A small CTC audio transcriber, trained from scratch: activation silu.
Rows from block 3 of a small CTC audio transcriber, named by matrix and row number. Rows with one number within an expert belong to one neuron, the router's apart. Each number is 128 + 24 x the weight over its row's rms, rounded and kept within 0 to 255. All counts start at 0. Numbers have three digits each. After the name is the row's rms in percent of the matrix's.
After each expert's rows are labels from the 100 clips, of 14848, where the router gives the expert most weight on average: "top examples" is what is common among them; "loudest band" is the band of the loudest frequency at the time of the peak. Only what is clearly more common there than usual is listed. The data: read English sentences (LibriTTS-R). In brackets: how many of the 100.
# router: router (model.blocks.3.mlp.router.weight, 16x256, trained with AdamW), inputs 0-63
# up: expert up (model.blocks.3.mlp.up, 16x64x256), inputs 0-63
# down: expert down (model.blocks.3.mlp.down, 16x256x64, transposed), outputs 0-63

# expert 12
router.12 089:122141120124112157188120144052099128133120129119142122127114122107129140128139117155155166126109147137151137156114107139119149101086107113089114130126146146140138092143084098126130120156128181
up.0 106:080082159136112116102104103122080114140121145166163162081158151095135139088141123121159129151114136077127118118130145143156111112093131159115109151177124108107130124143119165139111146137124154
down.0 109:098141132156113163105174131140141102112114132148129126137132135120114174106102112123109117152118101124071169115065191115130158133131101149159125111151097154144152126145101100099155154085098111
up.1 097:144112136114056094092122105154107129121140057078118114133140126116143146141098112090082149141128140085177161151125137130101155139117104082127153087130113163135110129121113116122146135146138134
down.1 098:117109111133153160158156157126142113148180093109129127104142118096123186095131164093160126113134120122167115109144155157119153112147173159077117135140169094134151159123120124138142124135109128
up.2 096:121137072140128131083137101124122128125088075162113176159143128127141181106154116143155098121146100126143157121167074163103113151111146131140105131112116141114136118128124125171155136118145161
down.2 102:124129149097084073147129127130121166176120160129146137115157090141153103122139194121106117162156122129098128126121137104131078091188125107107120143143136163168130110126125143130120183149131148
up.3 103:102127172099137132147162127120155150142100102104142114109108127118162133109182106098162125118109102141142153118110087149137077142159165092116136164076109084085131121144109154160125129118118124
down.3 102:117172110124126095146140137127160101109172079124115155128081138160128123140080160091114150149150115094155161154114125102130089118167137103134104144110110105174089131169172108111112159156102110
up.4 099:105107101112143108123113151091112136107158127122092134124092134154154172119150144189127118129141143115080129148126080155093101130120163147126132123172104161119104095086123119154089133139151102
down.4 100:107100167103119106123160149118147160137160180121092133103115128148134148134105154156163122128109119124090136104146109120105147159108083139135092143124142188099139134107154139141099119156100104
up.5 094:134164150127100131152156121137094141148120121126085094151134102143171165093134102098107117089144127114089103123122103165149083116152117132141140151125120140123134156128137113109106123118124164
down.5 089:129114135103183114180084128113117160139116110093122151147100125186145112085127086115071147118179124117171087140135119142106109150124095146102118118103140110174147120116125174105138142120115137
up.6 104:160095110109130105140183098116111115120096136115148106101158143136128163088100100160122136120135114105153142162148147113113084126090101134136109145137137107132124133109088150083121137116107118
down.6 104:112148105158103128136067075129104135119085129154104114162148111132135148145117146168158141120116170137113160134155140150134081133127143163101137119109146136102075077145087051126098093119081093
up.7 101:118159127108180138142099157131124162117121113157135133100169149130113114119145098132182135120124145107119082106117134146152184126123153125067143105143169110151121103148129129125145127120126096
down.7 098:155110115056110141090141133139085168145133079087101114108131126117147130111126144087119116097082138143165128099125144069141127153102145141105112076147128148126139142143158138076142172127122119
up.8 095:124103145117126154141136132165136084135150105116119075149126057113093160133147149123136110135138065138134126125125151127084095121131115113143152126163143125119145149135146104115152110135140120
down.8 098:150113128161152167150095132083100105137105130159133118140155088114150145152151138074138129144139136139091125116139112109157084185180132110124100136156104124090126102163167117139131101131145130
up.9 094:096136155115186127093090097163112092120097145181140134094150142117100072188100122143161131130118104145090113103123147109125143151161140114146119107132131148115130124146155134105126135105135100
down.9 098:122131150142072141107153176083113092146127136111132118131106142157075123156144152144135141128126101154154169129127121110163076142126120053139133107102132119087114166121132104109133121133073151
up.10 103:141150128108134114122094166119122157145096134115132111135148145112122130100123140132109145158133130130171158122116101119117138112120090136108184155145129091108181121156127143137156142140148151
down.10 110:084161155124110139100144143131114119131181184124135137129183136107127145139119158118125148137150087110102119127119109099098101150154140125138106144117134136126075121135131134095155131133153141
up.11 100:145100198108149121123111138104132154129081111133145125091118130119111126122171140107147134093096139161124095175139159142116120117183128110137113134142167133144095137098120152147146152111169131
down.11 101:135125139140120145124096122167106109101171144137136145122124130135134117137135145140099155084064156170113122126164120107110088082158125140123129108152118127120144133127097098113166143121114133
up.12 096:182150133110145120120156107127117147131157142088093125104086087099104163154141157119085089117122141143105132115165138148107145121067121119105110166147137151155104137109114132130132149125157133
down.12 102:136168139153116162138130136108140138140138156121136118104121153091150098094100124110147116088097157148122120123094124109121190108108104125125154117122079094126140148128147153091157093099138150
top examples: voice: female (90); the word "you" (43)
loudest band: 250 to 500 Hz (34)

# expert 0
router.0 100:132151082136149162146098111145140169126117106135125123179104133158096103115119181143120118146178126170115174117119163147143100114116129144121145156079117160144109099114138134099130134161119081
up.0 093:094131106156065135180140117146133114085130090116127113118084114120138118146134140194164125166166160124148116166190122086091088150126128116156117142135118154154124144086125128107121109117152130
down.0 094:087114103150153146164087105116121118141160161158103102160106151100106105121127152136159142097109081163092159136115134138152086103186168144129149121136102152117125094150104132146113134164104117
up.1 098:175132079106155135145109120150129143118122132148159092123167176141127134118155110141133127134131125118165151140139153147122105138160166136102082156074124142121156118123103119143167141107135127
down.1 104:121123152148130117097140089104164131111126124113130104124116138104164123134141111098160101105128130151127092171125118125100106137189096107146169123119145131135135110105056156102106139138139117
up.2 101:076164107140097099129127156193175106181102102134127133098128117153101095107165127107078136164159138153131126123149147133140123119139134125125117130161126123124115114100180098132154127122115113
down.2 093:149127157144143169122123127120144131151067125107111146110100169105104135148127114130158156093143130094149133102140116166113120139074099098134156135173120138114132087098147117183112103152093090
up.3 093:102163140170115131176100161092122139152122152133115099155144130141138161103084160105137128145137083124174097107093124146090127148128167124082147090160112113106115110123149086138125152112127118
down.3 095:193121112093135147149173127142154151138115167162138103127123112157142111162130107122130117108152078135111150175148101161141114105114143123122142123139173125154112118145121149136129090101098143
up.4 106:128123187122103112114128126117102139127127100181179151141117100118166098129161074116144141131141137146156144130100095115099152091171117137121139102095105118147167169129120119120122138116134090
down.4 108:144117147122086128129093160118109144136105160097177130119097138123069121163135111135129123114129107123106143138130141141112137103086126114139135141118119163098131129098128138117100148121087124
up.5 103:087139136103131141146101147108126117147123109128098161173105111158141126124131105114075144138132105087096145113163156121143139106122132134100122141138157124133131162161105110102128113124125100
down.5 098:118123146133099123137146117128131153120099163150123131132106134142145150137147073088166143106158104136107127136154112156108127150117119120078130144139117076113165129138128148181128129125134113
up.6 090:131136111090139148125172144181121123151122140085138136126150065109161156109131125093091103103156127159152138086081103136164154117094124140163146126164083110099151120100102114097135109135093162
down.6 093:158171141120077082118111153149122122141148128112123124108088073138105114167116143144185076121136133100096173139169135118139101121081152114100135176143126086104171077133108109156136113164137138
up.7 102:154153089140156135167097141117136139139114162071094101174162145141116124147133135119106144127152101164134128119132161093146124163084148105128119126089096162123147150147115121124131122174102116
down.7 105:180154155087128083109106186133161111091155112149145124104147073131154141119150115146101174133129168123161146119135123128151164176143137119163165122121143111108132145110117119081135093132106158
up.8 103:119146059139126152088088117126123118112124135083120127138144143165130066167133178128120124177117156146117146141109179165113151115133160150150109136140126144155153149095096126129089090126139128
down.8 099:113126127126138120086153145113116123082167088152147073108156139179119146108124134152134108149122121143129155057111144117120133087087118182100117113121092115133138104128118144126115140152144111
up.9 098:159135101152168106130105113151136103151182147150130146126086152144134122090166139102156106098144127117141134119168101128112116107088140144114100105128114113128107148140127140157114129124130124
down.9 098:111173145151114126151115115128118138133137114130138128149095135122145140099134133142116136158100112107153100116130148116149117138118088141132131145105085123131112137122078133176104146070125154
up.10 098:137143101135103116117094114108112141135131164168123152131156112123132169102120172116098137125110100111130133136116141142140131123122099077119109121090127109130110168148111122146096105107108121
down.10 100:145141104159153174143150084132126152142132121134109125113134127146102109144131149148147147121089100081177114115147154134126120157108140133097104132108124128112131135108079144123155092124133124
up.11 102:162135101108125129121079146103134143101102130136155129096101090113142122100102130106102119134144117100141137091126140149110076104144133113107152091174114122147129107116142138137166101125105140
down.11 101:112128116166124081111138152130118068149122118130078136145142132144134118136097104052128118140129146144140118156119071109141119133101124135116144154114128104141135149121148134171116120155135095
up.12 095:120121139129097144132138130107134087165172113179155076130090151161153142107125090143116166109146173142121152108101131119140120149136141083106141104142162132120086083149155142143118105115081180
down.12 096:082146098147139094126100082142117143157145114107123142147161126087170104125160180155130171122139144108121142172151131114121143129109157100166116129110110141168134094127135123134147113101101141
top examples: the word "i" (41)
loudest band: 500 to 1000 Hz (75)

# expert 5
router.5 086:141184132161134162116092152138112147157151160113139109151130188127108116114139158157113131146120150143159144105094127158131134122145117092127147176131138141119113101153221166119128129186147090
up.0 100:129146135103148101135093095134163092175158128149162159151152106126127089164106120121154121125136101120084143173097146120130158127153119081151101107156130129100138126159109153143149134119146132
down.0 101:114132123095138100124139108107148210140126100110107149133158110138122106137135101166115111138131134144143116103138103147118119167126153127108121131136092101083165121130116146144147108157111119
up.1 087:142125149112131168107081133139136139124149129178128127113190135158113124140114143111137114142149105157165138105134115120110139128145084167144168131127126078100130114133164134169105111170092130
down.1 092:113154147101157104098143138130146113136126165113124130081130113137110109163118147103157136132169116131118103178140093121157136122124134131105121105129130117140135100152142152151109130132085164
up.2 099:133151142156115096174104142118102158171147092155167105148103148097114112108103112117146152133146132092121087188091131109151079122169111128125109151164114123111099145129133091111141141155117111
down.2 099:080159147161109126103126140127105142090121102096140104159093134157080161126124175098107156177144120076126154128047142097131122115110091103115130109167100124082130174140130126128120117117129083
up.3 104:086144114135159143149065133117122127082134085107114121128132109162137124107106129160160117142131107138115095168127139113132141120111145096105122095105174137153103136151160109152125123111169115
down.3 105:079117166137123132142127115121130170128124102171176121122112140135137158113137120107073131156147104156149106119148138128164122092140100123127178146091133119134131121073124131144147126129101134
up.4 103:163147115099122123142069116140129152183123146122153098175123114082104116121132110126118132154142105135122190160145157140113155124123146132139135163087100140135158108156175109158131168166129127
down.4 098:087089112111124137196178155148177096171139143133099130101117134139109107139112118107133093095148133112171116154154119145107139126143103153131123118129100143120146099118135138141147139130117124
up.5 102:150134123116143141144130126116143108148147129139119124096157132111187079117177098131088088111142152124115116052055142148108104166116161110084090107110143090124103141157128127119133148076103139
down.5 100:139136140138139145179121087129082107105084108175163078110130156162140130126115104112147075134144109168130117148144128133126142106138183131111166099181126161093119137141068126129137102138124163
up.6 098:111119141101116125092126137086141160117114146105157170165125175160122102136096138163153120137130151112152155135173126103119132126138142145119170159131194179109137115101164096088114110105123118
down.6 096:118108142092105143150134101138168133121117075149109116155110156118132081124116176126163136133135114163136168125134129134126130166101118159134161114090143132132069096132085139143106136144141158
up.7 104:099158120131114107077102139148128136144171148123116156133099111148132091094122115091126156134149135146093110126111134168118113148127115112105132133147121103149090133148159106156121142164101097
down.7 101:143123160117122089111094106106132132097140104110104096112148123139160151119153119096163145099117122097104147114076074092115130111123121133106132145122133137125092156098124122162103122087087109
up.8 094:140107097198130164159107129144083151131105127157144120103125080119139173103083158120110158153114155131147136121104109155142098130142149117154100139112124099147126136141129133098113203115110119
down.8 093:070127157138140122160103166137106091137127178118122113129113100106102170120103112107116161125131153145134149151148115120096137132138146149165119148121110146157128092122100144094113142050100140
up.9 099:100172113140119135092122118167163127143113127152166109163128083148083116134123113153116128106114108152137130111136088113115089084151139159118139100116141101122151148137120123090156117179154131
down.9 098:129128122111094144145163115195139151107112116100100161129131093168119088129139134175106135123105128126167121186130140151122090131117100151149088132135186158178110150134133138103129133104139125
up.10 099:163167148164112140137104082102122115123146164163120153112101108090122121099133145097116121122136151128125147114160115143125103114136102142118113130140202131115110139125081117093102139128151098
down.10 097:128108139110142134108168121142148104140132142135087159140117135142118131101102080132147087086114113181138146158157124166135087141123144141135082122100090093131141156163136144137141143132131131
up.11 105:131158127166125136153131138137125149129104107094125123161133171108137129154110166119123146165100152115121139092111104125168142142080112126176109083096127120141124133123157102096135149141111101
down.11 104:114159107117116056145101124071145139125114122172125084119120175159166091103108144116151112155090104132156138143131090133122132131142116142117135094096108092150095121173129142114113105091146161
up.12 102:111112177110142143093123134118183120081190134109143129123122115096144144077131137138129128124132101110121103118128069103092078147114089186119113170115146088090148129111135100138126122112155156
down.12 100:142107130141104085156080148101098086148142137131078114133150134115116134155146138149122146118145112109150137136142147115131088105121121097122103119191152121169149098098077170155148109113158126
top examples: voice: female (98)
loudest band: 500 to 1000 Hz (37); 250 to 500 Hz (36)

# expert 9
router.9 095:155181168140131123134065123193114117120155121128091135126126138127143184123095125133119167069173137129122118132134128114079121138161127144161125154099120141141131105160104091143117151095117134
up.0 104:145131141164148148117141122154108151114117159098097135098148135116088150119082060123139128083104104109099143138136137120144133097131136115142097136112108090129116134140130126135092098104109123
down.0 094:156132155155105133124102129105172145141127144119165183087119124150120133092184118143117180104072172160112132112150160156137157152133057148137132129145103119113134127122143144130119131120142143
up.1 098:109198169152102137111111114144129084133134123112127122132116148131071144162093139133125085155105100074111123144178123123137124163183100146147136108096137120110155118156142158119148095108090115
down.1 102:153125132118158141120087132135122106099149097132107142148116123127127116107090121139160151144154126138146128164111129096094116118135107142110115139114100147075128114177095129105140126116157140
up.2 104:155116172162116077178113142163089102103114064160138134105141123127082155149119070126115103123135098148102121145146123146085147120115104149151132147124105092079142111110167105091114165103159171
down.2 107:106136103139148159144138112134126117125112140146128141113119087132135129151140161130112106115165153124113132100119143109165106127114150121168132095178152168122137156114135144103175113161142108
up.3 108:122141120143137142136128144137126113175158121168096122076157145105177147151167139141132175130142078181143104145154104121113113129137108147160155145090116118095147129124120142131153091128107139
down.3 105:109112149099135111134145171106076153160115117082143130122175095082108117094143127085100112110109101150137131102104131132140103087120177119091137116161128118078146148095131166148113081147157131
up.4 096:183138147129156094150153140092116147149192140171128059108114129188095130146144168141139103115121121121101119133139099135148148122085131122152135123143166126133129148172079118176129137118122108
down.4 097:099138117135113168109130111134137138129129182131147103098168099121163143131138146130114137145088138111112122092082173147082145120111145098135118120112120145091113140136082148127105106135160082
up.5 099:134121129140091138129076171119086150144141098126118080154089140143155114158098120139111135144107115112140087144104147124132129109173090146118142152097116172131138158142130140138093201119097083
down.5 096:136120152075122136134162148181138178090136146101147107135100136152137131102107122118169087116125126136142106136143125139077165099135126151119132120098176155106122158118117145156104125082170129
up.6 098:156143154129164135119157136149121163126176142102093115139164124159089164152122137169163146130125131085126127132139138089139090128095098134142129123127134157141107163154153107144125167137147093
down.6 091:127104134168133125115111165113152136118083115138140139144116103141147112121174074100103134157120114104138097158151114154113130153143114162144150164138152179125137114156153129149108103116122115
up.7 104:131140134163110189131127128058132169118132115164110146177110138132132149107102111146126153120130140102080138149143137108133118135150095111124142179143167122134135168116163104127141160128094145
down.7 100:090171117090137109121145128191130121190107142070175171075123106142168131142109148141099093100148113094183107131112074128109102111123113125141129190100086104125115141135125144109150141148105105
up.8 094:148122148110112103165126110130117123081147159115104123141110122133148111147138171100130104129139108108101114103117127117129121120103105079169162079132093151124157131160085146135141109102107120
down.8 090:188159108114143119144138135121130097097129126078198082141156115174125174107102122122165170161149174106106110126143090097124145115162158113097156129176161103158109128112091131107154104154131119
up.9 108:109163135144155091142111116153113080119141113109100151115160157130120096145077105143142111120127140138120143121191162096116077157123149150162132138131110155141134126111124124126124143159177118
down.9 109:138128130108106158153228098104135153102137113084142174131107146120135109128081142093095123113167132110114153143103122104128104133167120180112157102140120134107118162113126139152142120139163113
up.10 096:114134122099128100105123108082163116154161120139149134148123171114143163153135164167098114120118126107102103148133120135092156132121127133143123163073103176145117095128139125150119135128165106
down.10 094:122162132088148181147174119124120121145118095096153130165139105096118083116126116172164152134125088161131078132133160133144141117108106107086131160160109143124151133130112141107134100143128110
up.11 105:125108060152091140136115145118121160094121113145109163131113164111129161121086120101167144123117122128097140134118139154119135159135167127150118148113107142143111124123133077106177172130148132
down.11 112:104157153119120125100127109119108105117127105148142155119147141110111162143133128096135136110140168108083132121157136115092150115093139129144152147152122112147146160126099123100140122140172103
up.12 099:113146179120120112140138164148140141154151131111103121104123142129143136123107148108137157084143150106109156129137159119100128140145110149133141125146085123102138093140141146134138170112116123
down.12 100:100094135127124109125092150144121156139161143111121098127151120138155098102114122145102149164118091118188142155124106105140151089090159122119137129111105116086127119158117127074134157140146158
top examples: voice: female (81)
loudest band: 250 to 500 Hz (51)

# expert 11
router.11 097:125119090150130120137096163142128119117160135112097096115133122159119080126103143137135162103151126166132109111084083139130100138152126143131134166088114147142140104135129135148141145185137068
up.0 098:144103112099143139111140113123152171133131163121118149107118138104105120125122089170126103177138099153133138136131156112132131129137167138144106120146105196128086111111134101155075133162155111
down.0 102:068094153094111116145153147136126073124123134125113165159131113155129148137161147137130145088093111121149119113114116133104105146071124141107092140091136101132123103160167170139133106108149119
up.1 110:098090124093127109099088152131115164107135190119138140095117096118134116105128132123114199149126112133120114112127146108125145140127119144154135132099120106069069162148127142145148170129120145
down.1 110:116098111138158126118109070120103129114094133126140112098168126125122123129151122150107113094143133122161086094147175096116088085073168145153151152111109103153128110096130078147149103094123083
up.2 108:116140142143113151124119066104172138096120105159140150120184134123106125122122122133116179129172094134111129130102135102133110132176137140097110160121121128103084106129164103102107132168147135
down.2 102:160148125139169092087126159115143130096126143142119153144147150141140148148152092183116114104147115104117111145083086146092127151111094111135120095126102124128086106137119137065162135151143123
up.3 097:131097097149128131108135123145144173107102104140115149153109130142144147082150175163135139126111145147160129129143123149100153130121104109096131124192100123135126109159081130115138166124139137
down.3 099:089130149136147082183132143127143142137165163166159132164093087116123144133114146120098130124128140125125128126125138113170141155132119114130148125157128146145086167100151126137138085131106134
up.4 106:134150081157115115103116153161114149104162131117145116161127158099126128192159125156098133112117130086148136105167149105135167149150114172126152147084156118178124115142120123146154095159144139
down.4 103:149152122116136157133156105101154097144129133164109137102138113122103110161116144160144134131118188107114157158148125131077123139151115171141110097171102190143141140138143142144119136147135138
up.5 097:164138124168153171131150140131140099082115100137077149118108102141109127113098151144127145150160124127123151143185161118121100145097153130150110140110171165155133118098113126149141128098144144
down.5 104:119148106124147116081129118133133079112112120084144168144133186147097069118126133089119088135100132156097146159110148105123140130135163120131092147106097164174158187155096135145148172124135117
up.6 106:123151140097166157132134174166180103116111128127077149146122153100109133167142125137120172103158129165146111118146074103132136092123125144146146123141126149157094140115129137141136171109115147
down.6 108:122145182145100108144144123086118122150128139096109134153123112108115136121138107093151138124155110076127123104157130128135126133151092133155120103130153101149116137141136124142104167125101157
up.7 093:221115114132166116114119130148141095085154143100122149104132118136145127119118120138101124146115141098118158108125098168133154116129088123073133099130132107112135096120141143145118149122143106
down.7 095:125154142122112097184094105156155136168147094077128140113139160146155106133122164100153132132094098114104103115130108092125141150135125115172105115119081166113135104145145092115147143111127136
up.8 096:087095161181126094158130170101144110140147100108138131106144161130105102140191151084128114120141137139120112092134146115123097163121106154140119149096133107164120137114152110076099159107134123
down.8 097:095128158167088163161133123115105126148111156109118123137125109150143155134112119083096084113128117119157113130124187181081089138166137147153131153123188120163130144127111144101057106150174081
up.9 098:118119132119151147119128130121125117176132208116154110065124099128120134155071128100158126117092110151080134118119085079184113165069111108091166179138131163102093116118143151147119099137144127
down.9 094:109102176089128118124152112097182129117141090175129126141148166125133149148072115109097120147117152101100111122129129097077095124089103096148139158167084154112115148145134161159087151155118136
up.10 101:107147116144102142169109128121167139153128125079126123114131121173147122159085156120125145152134115170117131151094138095125120132167083145134096114129152132127126137140132093142114120154112126
down.10 105:130135145113140182141127121150115119092109142143134150096092143140163125113127138143110107138129130147152138133145157170125116120112120139162128111125163164113061127126110129151143131090123082
up.11 092:114138119128133104190091140156110133133138104136120138138126145125109094171119149080129140154166098143114150151117114102088081102128099141127131181092145106111098115139135102165128143117167140
down.11 101:083125144128099140093131128120139116157169098132148115143133105104131114106180122140083124116173116090106164135137143125133101126118132135120126141107115170078122165134151110131146088081099099
up.12 101:071113148138123158116139128116162108116114132149124179103103124119118123115129189109108097117114113110092111151143140092136131144116107099116112159104173125125141167140148173106101110114171147
down.12 108:151137139123120123125066137146089125117121134143114140173154102163163170121102108138159097164108139132134076099127126157153119123102108135146113155099116108121106134112145099123118115163128140
top examples: voice: male (91); the word "the" (77)
loudest band: 250 to 500 Hz (48)

# expert 10
router.10 086:125156148143106085119132084121160133160086112141146148167114119195144141131134121156156106194140123116102157116135170125096149120118153111154147143116136168100139148096158118100128149142115056
up.0 103:138119112103103164074163120110145166116109084145134146130125125124152144094062088151090099143110132133130099144144113048120141134146102137113151071163082161116134145098096135114133160141101148
down.0 098:119138137089103114140109087130145131132105127141136112115128141157127066110121108130116098108158139109117111145114087135142169141141140135104139126149120114125150130157118128097113147094140118
up.1 104:131135129119128135118104178106135115053117092127128099097097153156114091128076125096130128138108107103109141160129102098136110081137120190178126157118149146141101150128142138060144147168142091
down.1 107:098147149129143124115135187132079135126124153125125116116148133131086147122127144106103127120104131060147130095072214163125119120129119146120114107185119156108127125069086065130159106132118136
up.2 101:119098064149131151134141116098121137141151188134118118086117143113153138097153088153072132129166092116150139122125130130137136155092093133126148124072111156120111087148144136136130172150139155
down.2 099:148119121139165132125101093090175112134126154112114141138123132124127126095131141128120135091122082147154156138162148170135154151099175101119168136087150145114109159133081160118165082084099141
up.3 098:134141130117129129121171120167136147117108126144102174142134141097108127160140117140153105143157146120111155137095153100073124130155114107155167131127127143111121123140176116128172115137087078
down.3 103:113133150132123126137110165154141098156132145132139168097129099125134155127133138149121129090160136084120157159125142173155120117103089123088109146100093133109130092156135140163148117150126108
up.4 098:141147118125151144075118080122121131111098123133112127143143109083128134191096193105112120130100091171133090163135145142118140158149142126114141108139161138103114119125122143079107125165113116
down.4 098:134121099121155147122159110178118140120132157154138114146099159092118152109079145129168176098160122087137125159132073133120157129116092129124098127114065103080094144123123104100141111093126115
up.5 099:172146150080163109150140135129134138167096137113080124131110128116155124093135163104151116111122122132108180127113153115136089148151147150099140155111118146120132090121137112131120171145108124
down.5 096:185137115135117149128116102077129148128120090160147144139115110124150190132151124101127160087119116153143111156116128145136146101146115137096094155126086144162148100138142112157108065126148157
up.6 097:130137139086115168108104150140136135135148107176168106099139143116120133128181099100130088146112143123099144127115082138153104148192116133076125140162151101132096133101150115101082129129110124
down.6 101:112156136141153114119155116106105151117139138148113156111173116145115142134147130136107097130115142132130097129161090144120082113146144114172123123168134114146121119126096115133160127132126102
up.7 097:156121138150174131161148111101093113120135165106074132166101135110151137155145167159132137140125115149128133118112121136155100130121138136120135145099100121132166116172152151133106130111140079
down.7 096:095101186169117125131116119124097141129106153163173100139119090125096163110134123161120118118137076141093107106144127172141137117125129137147166146063114110096142137112131123113148138127133132
up.8 105:149144156152131117122149090119119165113143149096119200165072136124102176126136140126146118131152097150096125095119119135159164114108111163135114122094125140113127098080150137130108108129126122
down.8 102:044138145077131143125133145162117135166168144112132163133126136155096142079144153078124166130104139124159120134149076164105144102164120108081111135120132110129142144116128148145088105073114139
up.9 103:173123093100111124134156123145135137103178130157113102118159120145143153160155102118157118076126110134122108130115115149125153141129114148171095107119159130149108095142150089140136102125114153
down.9 103:125131131081115111133135090123111167146130146148164186097084091100116130131142128106094109141133129152178136147133094111112132160092130148138120139136120171144142097106131145128115091085161114
up.10 099:175146113126116137165119098145119128086141153163125134146103139142125113154099127078101117187128176155116147140087099119136123137139142130117150111117165162146099159135137137084145134159147138
down.10 099:118148146136113098122145138124106151120165110141158129171116115100145123149124102082143096072138116113126154090105124104122111086156136124141106181116148111113161129139150147084121182166173119
up.11 112:071142044146162122106158108139138076119133135143137137141105138121177147152078084151108114122136119115109141167107127100117149102152121132115141108136152202145132096116144142137115142094140150
down.11 109:147101133143137135132133138062111093130128132156100123112102088106106113095112095133109168089109175176137126136126117096133118155138164118077149152131133107133132135150099162135121114129069091
up.12 101:180127147111136126118148148109143130148137150159092137132123085121130125134110097136147096105117118140136104133137137135146099113124078108127145111157111118131115141134126136182137161136153093
down.12 097:103134113109153121106092071182202151127128132137120124138115100162138133108101082153102113165133124090127131139135123128126122134125131126102123107087158097163112155128126149173119128120144085
top examples: voice: male (98)
loudest band: 250 to 500 Hz (60)

# expert 15
router.15 096:146096145161132083161149166161117126136155137137092123160134099167144112157141115124127174124117126110140109153096090104127114141107169134165137143095104072092198137145142119139111123127137122
up.0 094:164111126147124116163085091127116106124126126154149122192110127097139130161122138102174149097137124146116127158132128150155131091101144153088143165130134176148167135104172084123084139124117102
down.0 100:138134089154152125109125077128129163185098142118112141094107128136114132115145156133126129157086146154152176095143159097159171138185105110138177108117144188108100129119137136118091099112135140
up.1 098:091133108107092162129118096118088119124143161108135126108083180154138132120184122124141166111136119101142109137126130139105154122134145125134109150135138182108153126123158160147099114108177125
down.1 100:139141110156122164134136145116123100148116096111139138121116128134155136116105120127138143122135136120139162140118159127158141132140130155129096160169070148074148104126110140112121068083149167
up.2 100:136096153140135153110151093113109129084138100137162172113146147141189129109128144070125146162119111146092117113070138121103105127147111118123133101129116128108132115158137114131133129132125173
down.2 103:135107125106163145130113137168138165123168134142136110120155128140117149093151149138124124082118148112147122159151148085079140136059175147116147114090108123110108115187132135086111093123125162
up.3 099:138167136110152115096149086160123131133072170143130123128173106158135110125121139186142136161120152140120155119134142146095119111109144074128139099109128155148137121120173160106147116169140129
down.3 101:158127067092105106151131112099135154129097145092112122121115131132141123160167118141121156130124157132148158078103096088126122139106131091124120088143172115162131098109119108141122145146092169
up.4 107:155159152157123145151094095096111115123175093156129136119123131158155095119177081133134129117123108152106121111116142145126138160157098166110125134117142111092173146132129147194109119117119151
down.4 101:144141125108111174117125145163132154163117134107143134133062140123137120131144108187113127116144095147136122098132143100079098170163149146168107177106105140097121127141120105107098127132122157
up.5 097:099141140122132096123141163175110142158147117111112123126147105142134120129159129108119125132091094134104141127169102146117124108146141110116147142137098164133151128113141131117146135090104112
down.5 099:159127149174163142119143139122118129109077137112118134152143123144122152113169126090152087208144131147161133166181129092132127161137152148084142120103101093111113081106121152147139092161135135
up.6 100:140126103138178122117095142115162095149158107143144116116135127120151118098119122106148120076100091187106095121109083138162149093162136117150131158104119120142127098142112139119143127121119118
down.6 097:108114136124151147079136140119169131151174119089130114089085120071099150137117118103111094164139156142089086127145117110135140088168103120136106114088130159136121145135113131112183141103133132
up.7 095:178134098104081144119134154152147139154081110115107147118108147142140112132130144127127118130151146080143183115109121113130126090164158152136095116064129131139084105097142127131158148121116134
down.7 098:139098100086181129112132142116172130140119105152154165151169072179128109082118142135115147165132136162134122132136103175130129119135132103073121131121126112106139169138106120171139160134100139
up.8 095:176119125106089148123121123150110128142156087115189078118125116127116106142165124092143136128113082126117145117120128128119087174140130151071124140111118150127081112136082134095130129171147118
down.8 100:147129185122116120143121115118120107082095108154128161139081121140121132137107108131116133179131128117111140173112130099158121122153139115122104087153142145111111157156114110097164150090089130
up.9 102:115113161070122157153080144106181114108168077144106121091114165139120096145119133092086099126122135113120126107114114123143144144114102091132148107147133112103177158152138145120132159153126131
down.9 097:108146103122133096082153171100109125098106153162134097143113198117125138109130158098103167146144132101165159152082109119130119119132132104159159116133143154106139113165137101107169149143159113
up.10 099:154135129122163054113111110138166132118124138128082143136134150163125130116151133090138109118138133138152135122105097197083143108127129157123160132096139107136153109099124121134173143119128100
down.10 103:120140126150128123124100141121140134156145131160136108138115155120125147159146166175130178159103095112074151108129127119140116123119123163108178123105143119142137162099146116115116092142113128
up.11 099:117123144189128146137087110098113083163098136122146123192132148099139122131108137109161115131101121172106139136171108154096151102101138124141110106118109134128177120145151133151092169103125097
down.11 101:131105131117142107123128100117137160114075103110098142132115151082158137143120102127111123136129124111172124091119115164127133106149115146067127162115137107116139102089121085110095142093152145
up.12 096:111167121156166124148155145130127165148119121077136080123146131114151119114130150145120144114113076155095134121114109137080116132114110108106157168134077131141127152120123135137104131153124133
down.12 099:134165099147136108091158116119145142156106091142098126102123095148121135126133144134148157103148113087099154157144083151116118168136120110136105121123154113112135167116145096158157139134134152
top examples: voice: male (87)
loudest band: 250 to 500 Hz (45)